Rows from block 7 of a small multi-label audio tagger, named by matrix and row number. Rows with one number belong to one neuron. Each number is 128 + 24 x the weight over its row's rms, rounded and kept within 0 to 255. All counts start at 0. Numbers have three digits each. After the name is the row's rms in percent of the matrix's.
After each neuron's rows are labels from the 100 clips, of 14976, where the neuron reaches its highest value: "strongest on" is what is common among them. Only what is clearly more common there than usual is listed. The data: synthesized solo parts of chorales (CocoChorales).
# fc1: MLP up (model.blocks.7.mlp.fc1.weight, 1024x256), inputs 128-255
# fc2: MLP down (model.blocks.7.mlp.fc2.weight, 256x1024, transposed), outputs 128-255

fc1.744 219:109140130127140126147168112146145133133140141152138141140093138145115134134144115142149099111111126099139146101119134122118143164112083126135119125109117084100099118098124166136163131074120152113178144115117121090129117113129125044166139132178186117109132081120111095105085131120140169138119124153121138149107103097154121149084136129118126138134132136125141128120147133109153146142122
fc2.744 266:098150148099112142135090125070093150108101134130126146079120117135131142143135135155117126111114137156149129100122138079094114170109165154098134139118120133113124137209095127141092145133133099109174125148154110145152126098138126113144175108135156107119107083151127126124107111121142135096143146097104138092102138131116086139104132156128148129114149133129125143142158136149127096114117
strongest on: note B4; note C#5; flute; note A4

fc1.658 077:165113126115125120098106161125117130089120108176137123110072121138103122117200137133111091126071125109162131135135139190122101150119112142110127144112153131117095144115126107130133115114175150152080158139125119104147107071128160150142090121130110114105109070150132139102142143150148136147107140126149155096129147155139161088092097122125133116137127128136118155179112132129102163166127
fc2.658 059:139122129137125109131157101134139188120135099144101124112105127117149118119127113114124120137087137138144153122153130096119125095112089116114131136133108102101147110059146178126109158120112175102170149104165130147127123182169108148129150094128116101110142066136144112085148138129138133102150132124121109107121148133104112116098141124122136102118170175119102129128129170138086163110134
strongest on: viola; note F#4; note E4; note G#4

fc1.501 081:130141192087120139132148157138146132129176120115144150147103118144118081092143117153153111159163129113132171164110146114203144141185130129142131117120158091093129119079121128104116141171144202129122096137139148124131078169130128109138118148136103136140138139107136122097145090117136103086094099138099132096147200143150148100135149144146121091121150137100110144138103124153091157126125
fc2.501 061:140155109158138132146109120159168104158151138128092110161143129107073118108123139151125129104195156109154121119133151129104152111093107148140132094113126137108107099087117120134105147133116117140115139145158146136156145058122118110150090129174114115124148148098137103145139117118141093147136144128141104105133139151100145151101120147120105135126119119159141123084119164124162163159129
strongest on: horn; note A4; note G#4; note C#5

fc1.28 028:057156078136107127132128131127125142106132132143110141135149103119072108163105133132150075104116169136117144141104030121119133110111116129118144132114142093095153118137134107111178142136128158135086147151116114083131116131114069145138113132136135123099119144130103116123144170145106100128133136143081091094123097172120123138111160117114125116149116116102104145153123129140120116117147
fc2.28 024:136199118116133091117128125160136111137120129132136114145115120175081142153127112121138117166106139119167155120087174126118112105132074139128127179167102108132135114111130169134117138121135145095185114091148101141111119150116158138149111103115121105171120132122078136138093122138158148139138125144138139106115098118141147138124133071082108097114118170143142122119116120129105110109140
strongest on: note C5; violin; note C#5

fc1.24 166:037112105140156122138125107105106127107122125137142119135148098114123144157165168134146092115100150181139167113147104152102115116113108128128125126147125077149099132125133165143161172131127133151131169110131119064176127130134122145142087107108148122080121155132107105140132136127126146135133104144153067090109067146168128161117126113121121137156145155111126190157138140144131137158166
fc2.24 170:131120142131169141127130173100126202138090131122132138109130126140139075137129134124113130105088144131155132140111141135167113157140085145158122136158138115125101127197100114154124080132168099119113082103089111122156100157094129126138069113093109137170175121128111123126143102125115158149118088146109068172143093116149125111109076115094105170101117157156154137122137078079161093138130
strongest on: note C5; violin; note A#4

fc1.99 171:176099179114123115141095198102137138143138120079124133107120131111107105096142121130098115132145131076135127153135140125167111146133147145121096135122151111165136125114156078113089078155156130094135140129136136180115101180128119088112149128126104115196113115145128163159148129138145112122148120127114181139150145085106155103151121121134146105118116126120119100120102113143117117084106
fc2.99 172:140174119126110132141131123131164068168132133116097096142095179132102132105130119111134111122170130107096095127114145145196127104080168154170131118128144105123133091076148102114160122160168159130169141149133134120114121061101164132138143114148170096112123163131139117123091125140119137121125135104139128129107144120101149134144137143140113141112097084137132122096113126089113121127121
strongest on: note A4; horn; trombone; note G#4

fc1.425 066:138131170118183137122159132159120145115142144110138167102099112126064113149116144132152094107119096119105132132119073139142125183101079129114118131112094162116119133092150157131125090103105135142135121106108113113128113137097150182171140122153145127085134094148111108088115088146144173116090169100107159140133142085111141124117117127114137148139119129139197153160117159117137115084112
fc2.425 054:151097136143117149096138181091131166135148150110121126097107109142117131089152130122134128149091150137131128124134105100085100150176122146123114138172137152122159136128124079124110117097067091148159069105142155150100155160125107113135122111129115103134096122118121132143129116136123114110168113110067098094160156126142143103111134135140120103115153094142145153128141201150076180102099
strongest on: note B4; note F#4; note A#4; note G#4

fc1.117 209:104085141152120121102104106091109173100114118114153131106153113102181171128148146117103183117097099139121122119159149115109110132136138147121111140161124150134111173175108146153082166145146077122096124129143119116135128166148142152113123106076076124112126124173145149170170121131121119135151108139146104115117076111123157166101117116116141180127139118144149134157108088157147085113117
fc2.117 222:126084141130151139128078115140116147139073113112148118090158145133146149105147116092067151111129126151095109143140175137124109094140136127141121144189157097160109152182110122105103115135160103150102091147121153163088103159136154175128110148106124149159124152151100147137123159109107106109132043153141105117142118120145135111147171109131126143108122112117145093124133138107137097106124
strongest on: viola; note F4; note D#4; note E4

fc1.520 201:162149154096118160128140139132127128151139133108140126107140102114062104135164144140119124131166136117117139127117149119182116126113150120119122128113095145142131146079143089112080087133126174133100093132103132157113126150128086186141124143128089121202128123099136128119122173145142101023122141113099143093164187118114125132158129128125115093106127113124080143109123139106081146130138
fc2.520 237:133170106156090149116125148130183094132137137151113104154127124130091111166136112093160132125156131139123138114108125164159129140129171104134125118128139124100162107100115130146172140107053163165116162140144130065139120123126123117131141146099140121127130105088122160084137109105110123163127157111124129144103162152122143100158124086134096104163115150095119128100095122136115145137120
strongest on: horn; note F#5; trumpet; note A#4

fc1.495 244:122095108189136101125118089082100157114104101160141096099141134113178166108118120123136150113104133147163135113152150132078111146146115125113134137146099171133131150165101169131184179141147094136106138103153114062128132130129164118141133091100143124085118105163146152165166072126114110191145139111149114144071074144136168139101114111108130166139148131138131139171137112163150097154135
fc2.495 230:125115130158149145126109104099118115118122138139164112136149119096125213154130125142141134101103140113112136130149169164125137159143110137152116144162146134090135127168100132142138155122142090150091136093117119123133144131112115148115102175115113131140177145090150129134141137129076117136134100125127053141135090174147180128122108090098122135111119114106164140154117140135119134151121
strongest on: note E4; clarinet; viola; note F4

fc1.82 030:126137116116173117123114119139125125124119126130125153128115089148079160156167141123151072102115172099085134140111126150154120096118119116099077120130127146136141086152124134126167160115119143116086108148150133104134109128121139079134105128129160120112109134118130122107112183126123210186146146126147093068115144151130125156123133123119129087154125111119158172118137162141133151113142
fc2.82 025:146154144136132089119117154146132146132117124083145119122142126125056125128155076161130137122116147132191167136130148125070111106100132151126120150164112142156146132140122159127118155109099162093129099130114119151125168139114115096145086108124112105165133152095117129099145189133145122118107116159153108102124123131135121090146060116085105119125143148145166157119110150129113130155144
strongest on: note C5; note C#5; violin; note G#4

fc1.731 041:127133114109177124144130150132122108122137134136120142130125129146123103159148156126134106140137145151081114130115058161138142142111145144114115106132114105149162109082102113128132122122135138119145115084128141123133162142135143091119077158141098113164143146110115159085110160145135129178109190115139091078089131153144075124102131128131112151132122142145146120116134181095113156148132
fc2.731 035:129115148169120095126150129181144117120132152132135163090128115100145111151169133086120120122177085138149171121166099096082143100128127114122115145145135136113157130083109138091143118163079144125128054102149137131160120133160080109111164135153108099135128133161128134099114147169157170106103128136121161154116149121105157119150116122124157125130165119131131173112106155143074182111127
strongest on: viola; note B3; note F#4; note E4

fc1.359 056:118133118104131135137136127125120118147149131069136183105109158147101113123093152138150098134109126120163149131133127124103153116137113136121095122133155119129141129100137105119121130135155181120131136175136126172118124172120167226193105110118167120102145097116097126105130184110125130023125110174133122134155123131121129118168079142119114085155132125104115104168136148141094119106136
fc2.359 051:165134126131083123141142148160182186142175124128137127141129128119091092125122133131151127097141132128163141086107106087111141089157121117121155086127125170093152139088147114112091151140141122154143127133134106083119128098123108097098124109139126144166158121093155114100105088109139071150121167116118127116088118137150121137150108156161108132132145116177137154076125171140102097127161
strongest on: horn; note G#4; note C5; note A#4

fc1.236 035:173122058150183134111126113103121116111131127165112164139094142150093123151177139120162085144113110122134145118116071146118133135099125122123108117100138116133090142116135089109161110157145155148095132077132124120125143154111189170145135165146119119137119114145110108105120192143131156117101174126121137094169133192126082126102131152130097112126122135114144141161133128110092110188140
fc2.236 027:146114146107163152136141125174130169119147114147154132121107146095138075146148109175151141128090119159135161100131168115084124115145121142111136149115118097121127120097128115138182153131047144145219085095161155156176169157112120127162115085140122121158139122075102140084109163110127127107102113140131116110098189129134115140128154152144141125098140122149098177132156146103100124103142
strongest on: note G#4; note C#5; note B3; note F#4

fc1.314 030:087122134123123149121146131126105131093101131120117117112101092114114156118143168129122102121106130108111151112118144154110148126123126132111145108096128190168147121130103126091143143128146151143135146151124140120165113148150104089129087161193089146031134119139128125125133130122143139137104137128170083051142145171155111117111141131143130096144129137117101178190127161133143084148126
fc2.314 023:131173151125130119114113101151148087107133104104157147100137124160156110126159105155135147135128129118139135127088143117128125079101116152136121128118116146117119153126092161132186147108114118127137100141115144144176145119127090130143139105108099121160134121151106152080116205109145145099142085167124126110128115077153098114103119101111118142125125109161084178123127134097076123156135
strongest on: viola; note G#4; note F#4

fc1.270 099:129086193125146120143154186094133146129149111124146148131109136124073116064168101110076114133142092150132134098138093137156121167130135153135098125142196198121123122142147131112112096102116129135137093118152131119135120183144168037132114109140114107127151128149141101124098144166156141165107119156129155159113092133107105105100119144116127139131124111164161129147108122136162105130134
fc2.270 084:132175121115095139108135138136139166135195125106129128108099106113086120108107113115090134101172158132128113104114156100159136097163169086114143150136131124130167096165140106132093138124135146116152139136119089111133108120109121111132119119148117151145126084153132132094087130135167114114167103137142154117147155133152167130116173133106132162133146130161149107136132131097124138121112
strongest on: note A4; note G4; note F#4; oboe

fc1.127 031:145131143117141135136142135127141132128165128126127118164138115146094115176101158125144101113112136093100124151122133111145133077099110120130113139128119119126153116086146129106135112126152141112045146192101152129156118143117117203112117109139178106138129111122123136119118140143117068114121117155120135104170170159151130148142128128114111076138110117133065129114118108142152112141134
fc2.127 025:148197107135147093109147215159121097128139104132114132146148125155086112151130102136148147172140120122166113144101172133120118111139091102098097114159111110111107108100146136114148116132091164137193151170142135146143124140119148131148093120139114070138126096119093131127115150127145148145129157107123134137143148121118178109116132125100130094132079163122109123101100122124149146119096
strongest on: note C#5; note C5; oboe; note B3

fc1.426 158:088148113130187155140154121143145139109143144140137157123106151144064108112126120139117083121119135086117149093109090143164125158123111124100104117106124096129097104091124153134131103086155163109132152141127123144151111140136134112135122114127143123098115159135127097081126156132129179000080111145147154140107151154140111082097131139112150093141124154113132140140106118084120140139132
fc2.426 153:134098156130142133129107115110135171103158132119133143076150108109087119118125132103129149108167151145109163121110160128159087153173195144149129140117144113118175128155125125138123112103131102114139082116132130169148146115166045073165125085129150119166077106152126137166092140100138128095114129119105149136139114128148107100107122135093130127122143128156117069175132117137127144120122
strongest on: note B4; oboe; note A#4; note F#4

fc1.110 132:117131140081113121124142127099112138108134141162161131131097132109118155138137132135144078117083105161121132119123093120124127126104145130116114120119129119140164140113106122114087157085114128150115147093082104087145110108123096117134110109143164122153116145135085112120129158134161149070107128147156110136110129087115130196121144126115128148146135119131095143164108095135108125176104
fc2.110 113:149113131097086137101141138140117158149135130126122125104102124154099113111124151161092137155125126106101137133120115086112107115092138148147122116109116158161133131116155107137132092162121064115103120125119108169121124081085144129117127085169098134151119104160091137144126099148110151138117116124135126119159147123109131131082099157066122123093142142142156097146138105086126102107136
strongest on: note B4; note A#4; note C5; note D5

fc1.563 055:175128112112119173118138145140148111191134128102143136152108121158138094169150115116115110137130100103172127126114122151169120124154142122130124120116146046154128139087164126126125104126120119125145156130122126168121104196160151141132119133142106135183125083142104116117132214134121125035128147143146135074168132124155124105110058137140111091117123138139124079109128144078127131162130
fc2.563 046:137160146147101118115144138114151141122189154127126132144132125128111077093107154080151125112141141136130134095140145093150147136121157132111147087083127179112156073086161136106117162135105149159124130109126132134127167076147096100141088118173105119119105092109130138154134132124125138126112158108116116131098124147105095139166118110127114145153136127135134134104135125170110134150119
strongest on: horn; note B4; note G#4; note C#5

fc1.387 028:066119105114169149114145136161128127100123116096156127119124137151090153106143147135117118125130169116129131113132062157092108097112131120121099144132105131144166092100127110134122132121122126157107145178087123121152149073128080198129077114126121109130138188114129092113117144134113173147087174117145088096154138168149112114111186117117147106131135119141155193139114131130155153139142
fc2.387 021:123166133115121077120135118164170130135172126105139112118128113090111082163114131135137134111080145134157145128110120084096151120082123140141125111156117112137144088104165136141154112088094151121186110085100130161156170121131120101142139110115103137133161102153111119150098164141150152119116149154157122089111106105136150088096130118134138112142155143154147143108105148112123118162142
strongest on: note B3; viola; note C#5; note C5

fc1.2 227:100102130110175126128142123088115164125149108113151151124098153133090171081127082130123134122122137091161140119139168120169101165142137140123118136123155129117136154124116153133127136129162115102142118076153116123101080118141171080121124112159164119123102087152111127146114099121159198125141113124130160144150127146118092104066136127119150114119123128130159127140120102164151111131101
fc2.2 235:121127140100132117116152117102112167126115148118106138088126123134107136113124136136093145129143148117113141096129151108186080161119140152119132133125129110137122139146130119156126110122157135126169124141105101160119100175132118086150117096124130111132084091193101104122141076123197116094129152142112175145136152120129092109106118126102156126111144117145095140164122136101118124104136
strongest on: note A4; note G4; viola; note B4

fc1.566 133:106146104151151152133134143157136135106140140160149118142113133168057140192110161126122070119082137086123161127129125161106140130114096134103128120122136216117134095095133099117107147082122182110140150104107133128136124182130153187143106135155125142098131119129090136132106121131111109113107161128168123099100123148162104116133129128114110105153119153117130152163114144139090118135117
fc2.566 098:114111144162098075120091137120105141098129125104138121102162125135128102144179102133159166147138142142114143105134124103157123191148140170135145134177105106115121114063129149131160127095063176162201091140136149132140150177195117085145123117116106125149143101135155142092131142146120122106151093144084096102099132121115122114166113113134162131150167164136098154102125138144129139128140
strongest on: viola; note B3; note G#4; note F#4

fc1.401 053:139149155120150125125138144162103140114102130160113102097082158132115090202139116104108137107147127108134144129129062162128101178110100139123111128126143123157122112105117153121096117100158113111097099130141130120114115155136122160105115135151125142113119133149117120136111146153123150152089099139114134172147112166127095140086179148130148101093120146148115124094130100143115110174097
fc2.401 043:114106135123146166127128145077137162108140138105126135089111099150105076140142136120122147173131150128104160105120123121150111135116106155110142120093147084127141191156079126127182136099091140127211108130151112094040122156133114102128120127156160130147093093172124131157158125157172150107139077137088146090136158112169121126126084158133132126126143111129148111132146143102107123123125
strongest on: note B4; note F#4; note A4; oboe

fc1.511 068:158171133096092160163120158138130115156154134058126146112129109113079118152176137111099104146135115137154151111123140121125117069151115125110144118131134151111134140082168093124074101133110117115076106112128149173134142210161083075145117141106086152166133162110136128128131198141147157102163150110138102116140127132062093127127139146135111123127126134133129129104110139128104132112133
fc2.511 063:146169110162130121139168183169147049131145145128101122153142119134106079144137108088150126136206123117162146122122120112118140109170115124130134114114122133071135161092145157090136121144082175142132139141157161099163135134129146119110157132105144108079135165127122131096140095132134099142105122102121123140099144165132131113114188103162126123122105152121107112102081132150134148143136
strongest on: horn; note F#5; trumpet; note A#4

fc1.690 031:100081138083136155129122156157122136093137141162137139130094146124089128156155138115160091096099146116108167135123095142165114123078140106103104117130117162127124105130132098135158150108141147149132137120145128067155103140132120151110124096125141154077119087125128092114111107138144189153099145156142118061105138131156140113087134130123111079167118103116118144133138152099141101159120
fc2.690 023:123113117108143104110106145120163161140143120102128113127133124118122066161129094176128132106118123129169154131093120158082124149172122089118131135167113089124135104123144159122120119111109094149173122109119092158167141108097091098171083092129161113143103098121101096106128216124120143075136109158068123100113132159163108146123098133112104097116118125153126151114132153090116156114141
strongest on: note G#4; note C#5; violin

fc1.42 159:136113125138118127124137138122097141098111097153124109137134153139062170129178101119100125119119152114133117120121116169141121162122132135093123136118171129144081130140128114117118129124152128115061130166140105100126114130132180174106124129156114114035109125154125151158138129169098187128169174112152108123108114152124122124147119121142114134135115121138130164171111138167122076151126
fc2.42 139:114138126128158119128088132125167090111159119128115146126125098115133087097147107130142138124106139142074156150175123106110132106187097132088098141129120134131112158064079153116145126144113166105171155135117141108172153158175112145135136147128118096131111112160134121112164139150151132111138116171091121133102131182091078129081124101094157137145133110144098135176119126170088141139137
strongest on: note E4; clarinet; note F#4; note D#4

fc1.233 029:124166160126148160121097115170131130114150134143142115129135118128060127117197169135151117101112155149118173125140071155104144127101147134110109132118139092145081126107121176121151125128141131143147133169163098104144103128113102108112093131145138119134134118123151139088107142147113164138106132139174125014149086111111126111109135131126101100154128175127063125138133138131131120172142
fc2.233 023:138139114125125129099136158141150145111145093112125117139170110111124117131123127151150137117146142102146093140074180131109110133159067124112101148147121138177127142102131152137112143097093140121157093142138086176181124156079124096150089092138099122169121116110094093119134164113131139152136141131153086098157127113144128120154112073089101124141137160185121126089119130108109107112145
strongest on: note C5; note C#5; note A#4; instrument: violin

fc1.572 039:156137102123136147142126145147156099129144111128120100140120129165089117143142120133136167126126112094150115153132104117119146140131119138099134115153135160129164136103126129090079100100156154140121168170156157149146094112106117164127094158151117104162139122103140134119129149142114188074127182126122125166146096144148060161161106116128118106145111143128102104138130146108107119135135
fc2.572 031:138120151120147139134114126155168092117150111120112159136113122116158120163159100099172140129177095157130109132137104128080141096094123143120098090127124119121089079127115115081198122088105181140166178085165137144122112104142107156119135151109172134136137154125131125102096122138132125098144141084115175104097133159128100152118151155169128125172124135133130150121106146138047127135161
strongest on: note G#4; trombone; note F#4

fc1.335 043:165148149111129131121150134200137107134128129097131160099105157152047119171154141128138124158116121094085127112116122144139119096146122138106099131108150112158130115136157103081082148136130146132153147110132146138137172151103126106150109144124138120136132126136112137119135125127104161036132157156155167086173156130143092159166142128132121134111118176132097121131132153124125127106120
fc2.335 038:147164117125150130133157196114181117141158131140104113135085146120110137129131134099159120135182119144129107100108103151078149145136108141118128098159126146094147159103118089135111099132120121133179096122164165097176147116120113124130091129124094128140128113123132105126105166093139129170104125106105133160128196130115114145142057120170111147122124115118129143063115147162114175163122
strongest on: horn; note G#4; note A#4; note C5

fc1.644 051:102128135085158156138131151125161104133175132125133184137114110137106128132167131147164122141141120110126135121123150155182144131126133134145128112101130100104147139095120076076137127154113131156086169132122139140131131122125099065158145107113186099212133109107152127108131176124124136087091091125184177126134132125144077133100142126144129104155118157104158130172136119134132138104121
fc2.644 042:127136122127105143141137124094137141121163139132118121077098119145113071134115167123159134098176143127076096122153141108156126128110130114131146099090120171168142160094135135165080168116095101129100103158159097150191144102144102087169117105154134134120090130116106132140133159105172124151131126107143143092097161131101123100129058104161115108122127137140138138105142127148110140160115
strongest on: note B4; horn

fc1.4 056:158154105118147146103193161135102103124160142130118111137116101153085136163122138119161114110119135123102117136111153176123145119101120131150125134073122124141137092159164134106128124108111163180091144100121122118189134137131107133159087114136160124119132133117115097069112148125151178121092113191131130093113115138143158148094158133107117097128125153126134151126137170085123169200115
fc2.4 051:157180150110148118107060106127129147128150135107131110122169125109154114141148139135158132131121161149141134137110135145154120098141099148127119138115141128094158085087132146127110150130147091129162124153105118159149149117126105095129113089182121151151112106132111147156052211097135102082103123112130136135116149121175121123145135089141092133136141094110132109089162169151098150155124
strongest on: note C#5; note G#4; note C5; instrument: oboe

fc1.588 036:119120096136182145121135107145141140122141130145122110147137143108136121142108114142133131123137135134130134150127112132080127082125157115096148116105121157126106116105111115121133134134100156138109171137105133128157140128130112124088081128125143100113131130091090105073126192125118206149087195122100152088138167168125152176149124127130121137117136091144102119179117114135116101151132
fc2.588 027:150193141108135152110081080179167090157149101144154129120158134125160055155165117118141146169134122101092126121119160153091111160139113132122123125152125130125092074137156161117119110152065120143160155113098115137162128098108130101124133118103074158140135113125095116134118169153112130097085087167101144107155091116163163126112117132109112126145118134166146152106134121099139116139127
strongest on: note C5; note C#5; violin

fc1.676 072:170157099119150150151141131153147104116118135106131135134129174136046132090158146146118121146111155095107145159144102136159127124112098163141124147139146155126126119172129094133162105108129146119121140141111135165135120117123090128061093109127127141209124160113070084100111184144153058062157145134159172143154144126134107147122160129126145101130117124097132146115117107102114157154120
fc2.676 052:139150112122140110140152115186139114133148113118093107141064134137116110111110132099153107139198138113178097151095145124142158091106166160143136101122145117110122108095134131115142145141095151113204175115149131109125112129117124110137110116121158103121168146122119139142106132099154110151141143118127144131136186151112153075152168148142099149131148157131094108095076126153122156177145
strongest on: note G#4; note F#4; trombone

fc1.220 155:080113040127152121101136107141128132123136144146144157121107112129111145106178151140165110116139111118125132087134140172128135156111105121128131131115117080158049128093118192156174126086148122119097075110077140094102111159120120126140136110217135103132131186116109109112139181116140184072111116116095126082124124111110126152139092127122124125121141133094126162197118136121131135146135
fc2.220 151:135078132095143126119168119104133113135174122113123132114144126116114140120129122100140117131118127074112084106081117119101085155167117164140127102057127150136129105145160112125145108138135061160076133078142100152091125126100188155116115096129126146106081084114107122132119167134169131116132127121131151118151098076125117114096143127102131139116122127147100126172149106086112064122134
strongest on: note B4; note A#4; note C5; note D5

fc1.492 039:151121126149128123129122170140123122128147113116130116113118124141096106105116166119137129129121140123080125105138091157132166066083116121099104118120128100104135132077114107118144130107124169148139128171139145083153152123143080150094059143110081138186124167149146118111138125154102167078143129106123105110122140190137088103110092117122093090141128140152137173107117158144133152143141
fc2.492 030:128167106115094090145142148172162111138136141132119124104122140111120048164145130119137143111158102146141136143135053112142126117134129148099120121123134122100072135044110145106207088092096176134122155093133129118132113149138134143115150112144092116127128098135129128088106186158121177137103159126105138120117156106118135148146100085108139124146133114147155124112139150145098168081109
strongest on: note B3; tuba

fc1.232 211:125100129157094104122106106084098154134104111174141103116152127118184139140123108107115163130084142163130097130155172121105116151138120137118114147161119152133143155164112136152108167162138077109064160126136122091141144101139180142116146133105113114072126104150143156162154084143124151163162154111133087157099103158115181139113155115128141165133140126157140155133123104175150104123119
fc2.232 207:120113121155123146118093123158124169140116113144142119138161114132120108119116116103107127112088124157118139158156136160134157110159143155144139155186157139105145164155123151161086157128173082159123109103105148140118192153139108159116158137097125140109136153117173152158176142112086074155144081125129103131131114139109147142141096098131100171103131116119145127113114133137133144141125
strongest on: note E4; viola; note A#3; note F4

fc1.92 090:142148130083093168148142147170138124092138140122100135184138163159093068119113131119156150134127148155109135145113129138175136090134132127135099123117132098116127117152150072115080123109123150124168130104102136110140116161124130136115121141135123124127135136120122127100134211116131210070090128129127184115154138124116120124129113141125122089138118133124109123109126161175142161108126
fc2.92 085:157120135143130132140183168149127087128139119106129123138082144122043129151096113150133112128168136134110123132104163152104135127133166148136140140124100156119157137124094111146123132116127151146152130116140123132180148143112128108124105140157112128135128110118163126175112107130141107161136137096152137124101160163162104125130041107159106092134132171127153149080121084146116112142112
strongest on: horn; note C5; note A#4; note G#4

fc1.483 139:123152127077130149140084152139149102144141124097127086121118161122122149138088117136127123148139134157133145133127125097221147116141156121142136138143141151127149143131146109100070088152115124124182101140126129147112156171124100171102117136139075113163126141134085142131134179136124111046126092137154163139169159095097118154157133134135124139116148127137127100125102161129102129127134
fc2.483 133:135175113141127177134138114149127021157110128142105095169172162128178143112097132082139108148177143142140112146092127137076146117108162133148144131114177128080150106118144082144164109172145148150115119121128110102118131117106123142120122125117124160132117144110144131102124118146108112105122179085089154147100182151110135114129120116170100110140114102115103119113117109135144161128116
strongest on: note A4; horn; trombone; note F4

fc1.755 036:127131146105129125129140131132123124114146135120152160121104101136073170140177128146183129125127139115152153151103072169147125157136127133132087136085121068136093144123133095121123131129141142171111148154110109088146140129124124193129098088218127158126126126123115096144114120136109149153096139131077171118112135156131110117081159121133114086153125112136161162171124142092131124174134
fc2.755 028:137094131097127121118146137134142151122169097113129128097133127137091103175118099138132143119108159161127104127110128124129128121132108118143105169110110128094140106104119148112120124102095119136155119173125108138140126149139090108174098085132125128171112107123120110141045172113119116109106114138054168118121140133148150110107094101139112152091127118131081160148118184099064134106121
strongest on: note G#4; note C#5; oboe; note F#4

fc1.175 030:106148086119135144125132121102117138100137119129127124128126115141085145220181128130142112123142154128098114154125118169115125096132133122110117145095156109129134133169112128095115127105177142151173139123146127097150094140124112121167121118139146154079135088135142134105121139138161177171075113131114139059136142141117073057135166132146139112135121125124134193142129160114114129192138
fc2.175 024:145186116116158090094128122127131159141150119098124118116139105106124127118134082168138130135098164124098134158090135116137124129142134118126109150151091110119107100086114156149114124086155156124158137105132110164168152108152111096141094084112141118149137133087139106101118235134155103131137107186085115129119116138143135092142077119076100096099122128135092148106108160104128159101155
strongest on: note G#4; note C#5; violin

fc1.13 161:139090155096159138130124115159142113133135147093121164119140108143157094102134143147120150133129077131170122128128117128154131160140154135141147117142140084150164162124122142155063125137110137142139060080115139148099143130139102108119142120131096111182141180130120135128136190127145161059117094136120212181181122116119120148144050147132139174118138126121163101137109128129135145107141
fc2.13 164:112154105124125137108145150159140090126155144147112123168104149139078149120117112136178109121178138115160128153084127163191132137114165150116161123083136138102167136142161092099137126114156150128154129169155101133153113165115127119119121145112139127084145128144126151112120063109164119149121124129170166140117141166128102109110105141136104159143122149117092137130100143141143112107120
strongest on: note A4; horn; note A#4

fc1.724 148:119121072135128109122130103135121130115150112165123127132074144152099142149061094133121097131079158126132169123121130166124122135138142137106163123088088158138079130124096131110140123102106132141101159166121123059118139114116158128132107167147190139066128054133156135094130094154131195133142209163151121107092107169110123132117153125125134157131131140137133179140127088140145131151126
fc2.724 148:117139140143131100120081162127190115128141165120144135129093130128173106148156120186132133134124121135128128141158144128183139126104075151130129141183108113089120124162142128116143129101106129152163112066154153114172161138147117073130126152103134104110121126129144117116152190132141129125137069153111137133105127169104132125110139100099118107133130099127146133100102136130146105117130
strongest on: note E4; trombone; note D4; note F#4

fc1.358 068:129119119133093110124108081169116127115140134102110111128143135099106109148117143133126084121098101166174168143129115176103163080097116134125118127101123193145095119100140144106193126108077116134105143111113118111152157153146106126137121134123097139127137183121113106066155162133109117161101137113107118130123110153166149156121078115132101113156132129126099137080123137158132129184135
fc2.358 059:135132117124128142117121151152129110147130136117137127140162120144198125127119144108107132131096141115102123125105146135133122112144162152155120161118125108161109118138120137145121127137075110128104127099122113065206131101102152091108100145105123157176114074103118135141153125143126122141125115115162115127140109107147139101128127077060125117112117140119192142084147121117126102145150
strongest on: note C5; violin; note C#5

fc1.573 264:106099125133161109134150161110122158126127118124146135114115137133157153091133105131121131113108113130165141100147138117145111191139114138124115133130152097135126154155116145145099129113147101113130091088135118141101094123142154050127169098128175120117116139157132121150149079117146168097148103125118157179123105104113108107103124119127149181130137141110155137167127106144160125112113
fc2.573 312:130153150132108149136167119087139156125158156131106132109124130165100124092115081126102135115099155096115128114126154143151104114114150146139152118136158099119110129180117129129119087148150164128116148125138083152090083130134166123130110110107143111112095108198138130090123097148176141078151121119143165134128124122080098108136190165131146162124118117136161121145103102090144071116140
strongest on: note A4; violin; note G4; viola

fc1.703 037:117148116118127119118122162157131111161136116122111137111178110131090093122141114113133116129124139128116134194136058124094130161133138140110143121124145060120126117108131113101148151129094155144109126187132137110141146164115094174149091148117153106056121111140054120108126190171131151141086130110134128110134141095120080093124162132128129138170114118136104098156124141103083167140119
fc2.703 028:142191144130101066117128165163167133154148142119124147130139120117177096118131092124149120115108128102129159127099142078127160122115123104149103143177124117106128120078110130066120127103075194153213182130112123132192156155148109119136148117193113142141172108140122147132097176131144127129097126115094152123109158078122124139123115169097139146137137164155118144083118120109068138136144
strongest on: note B3; tuba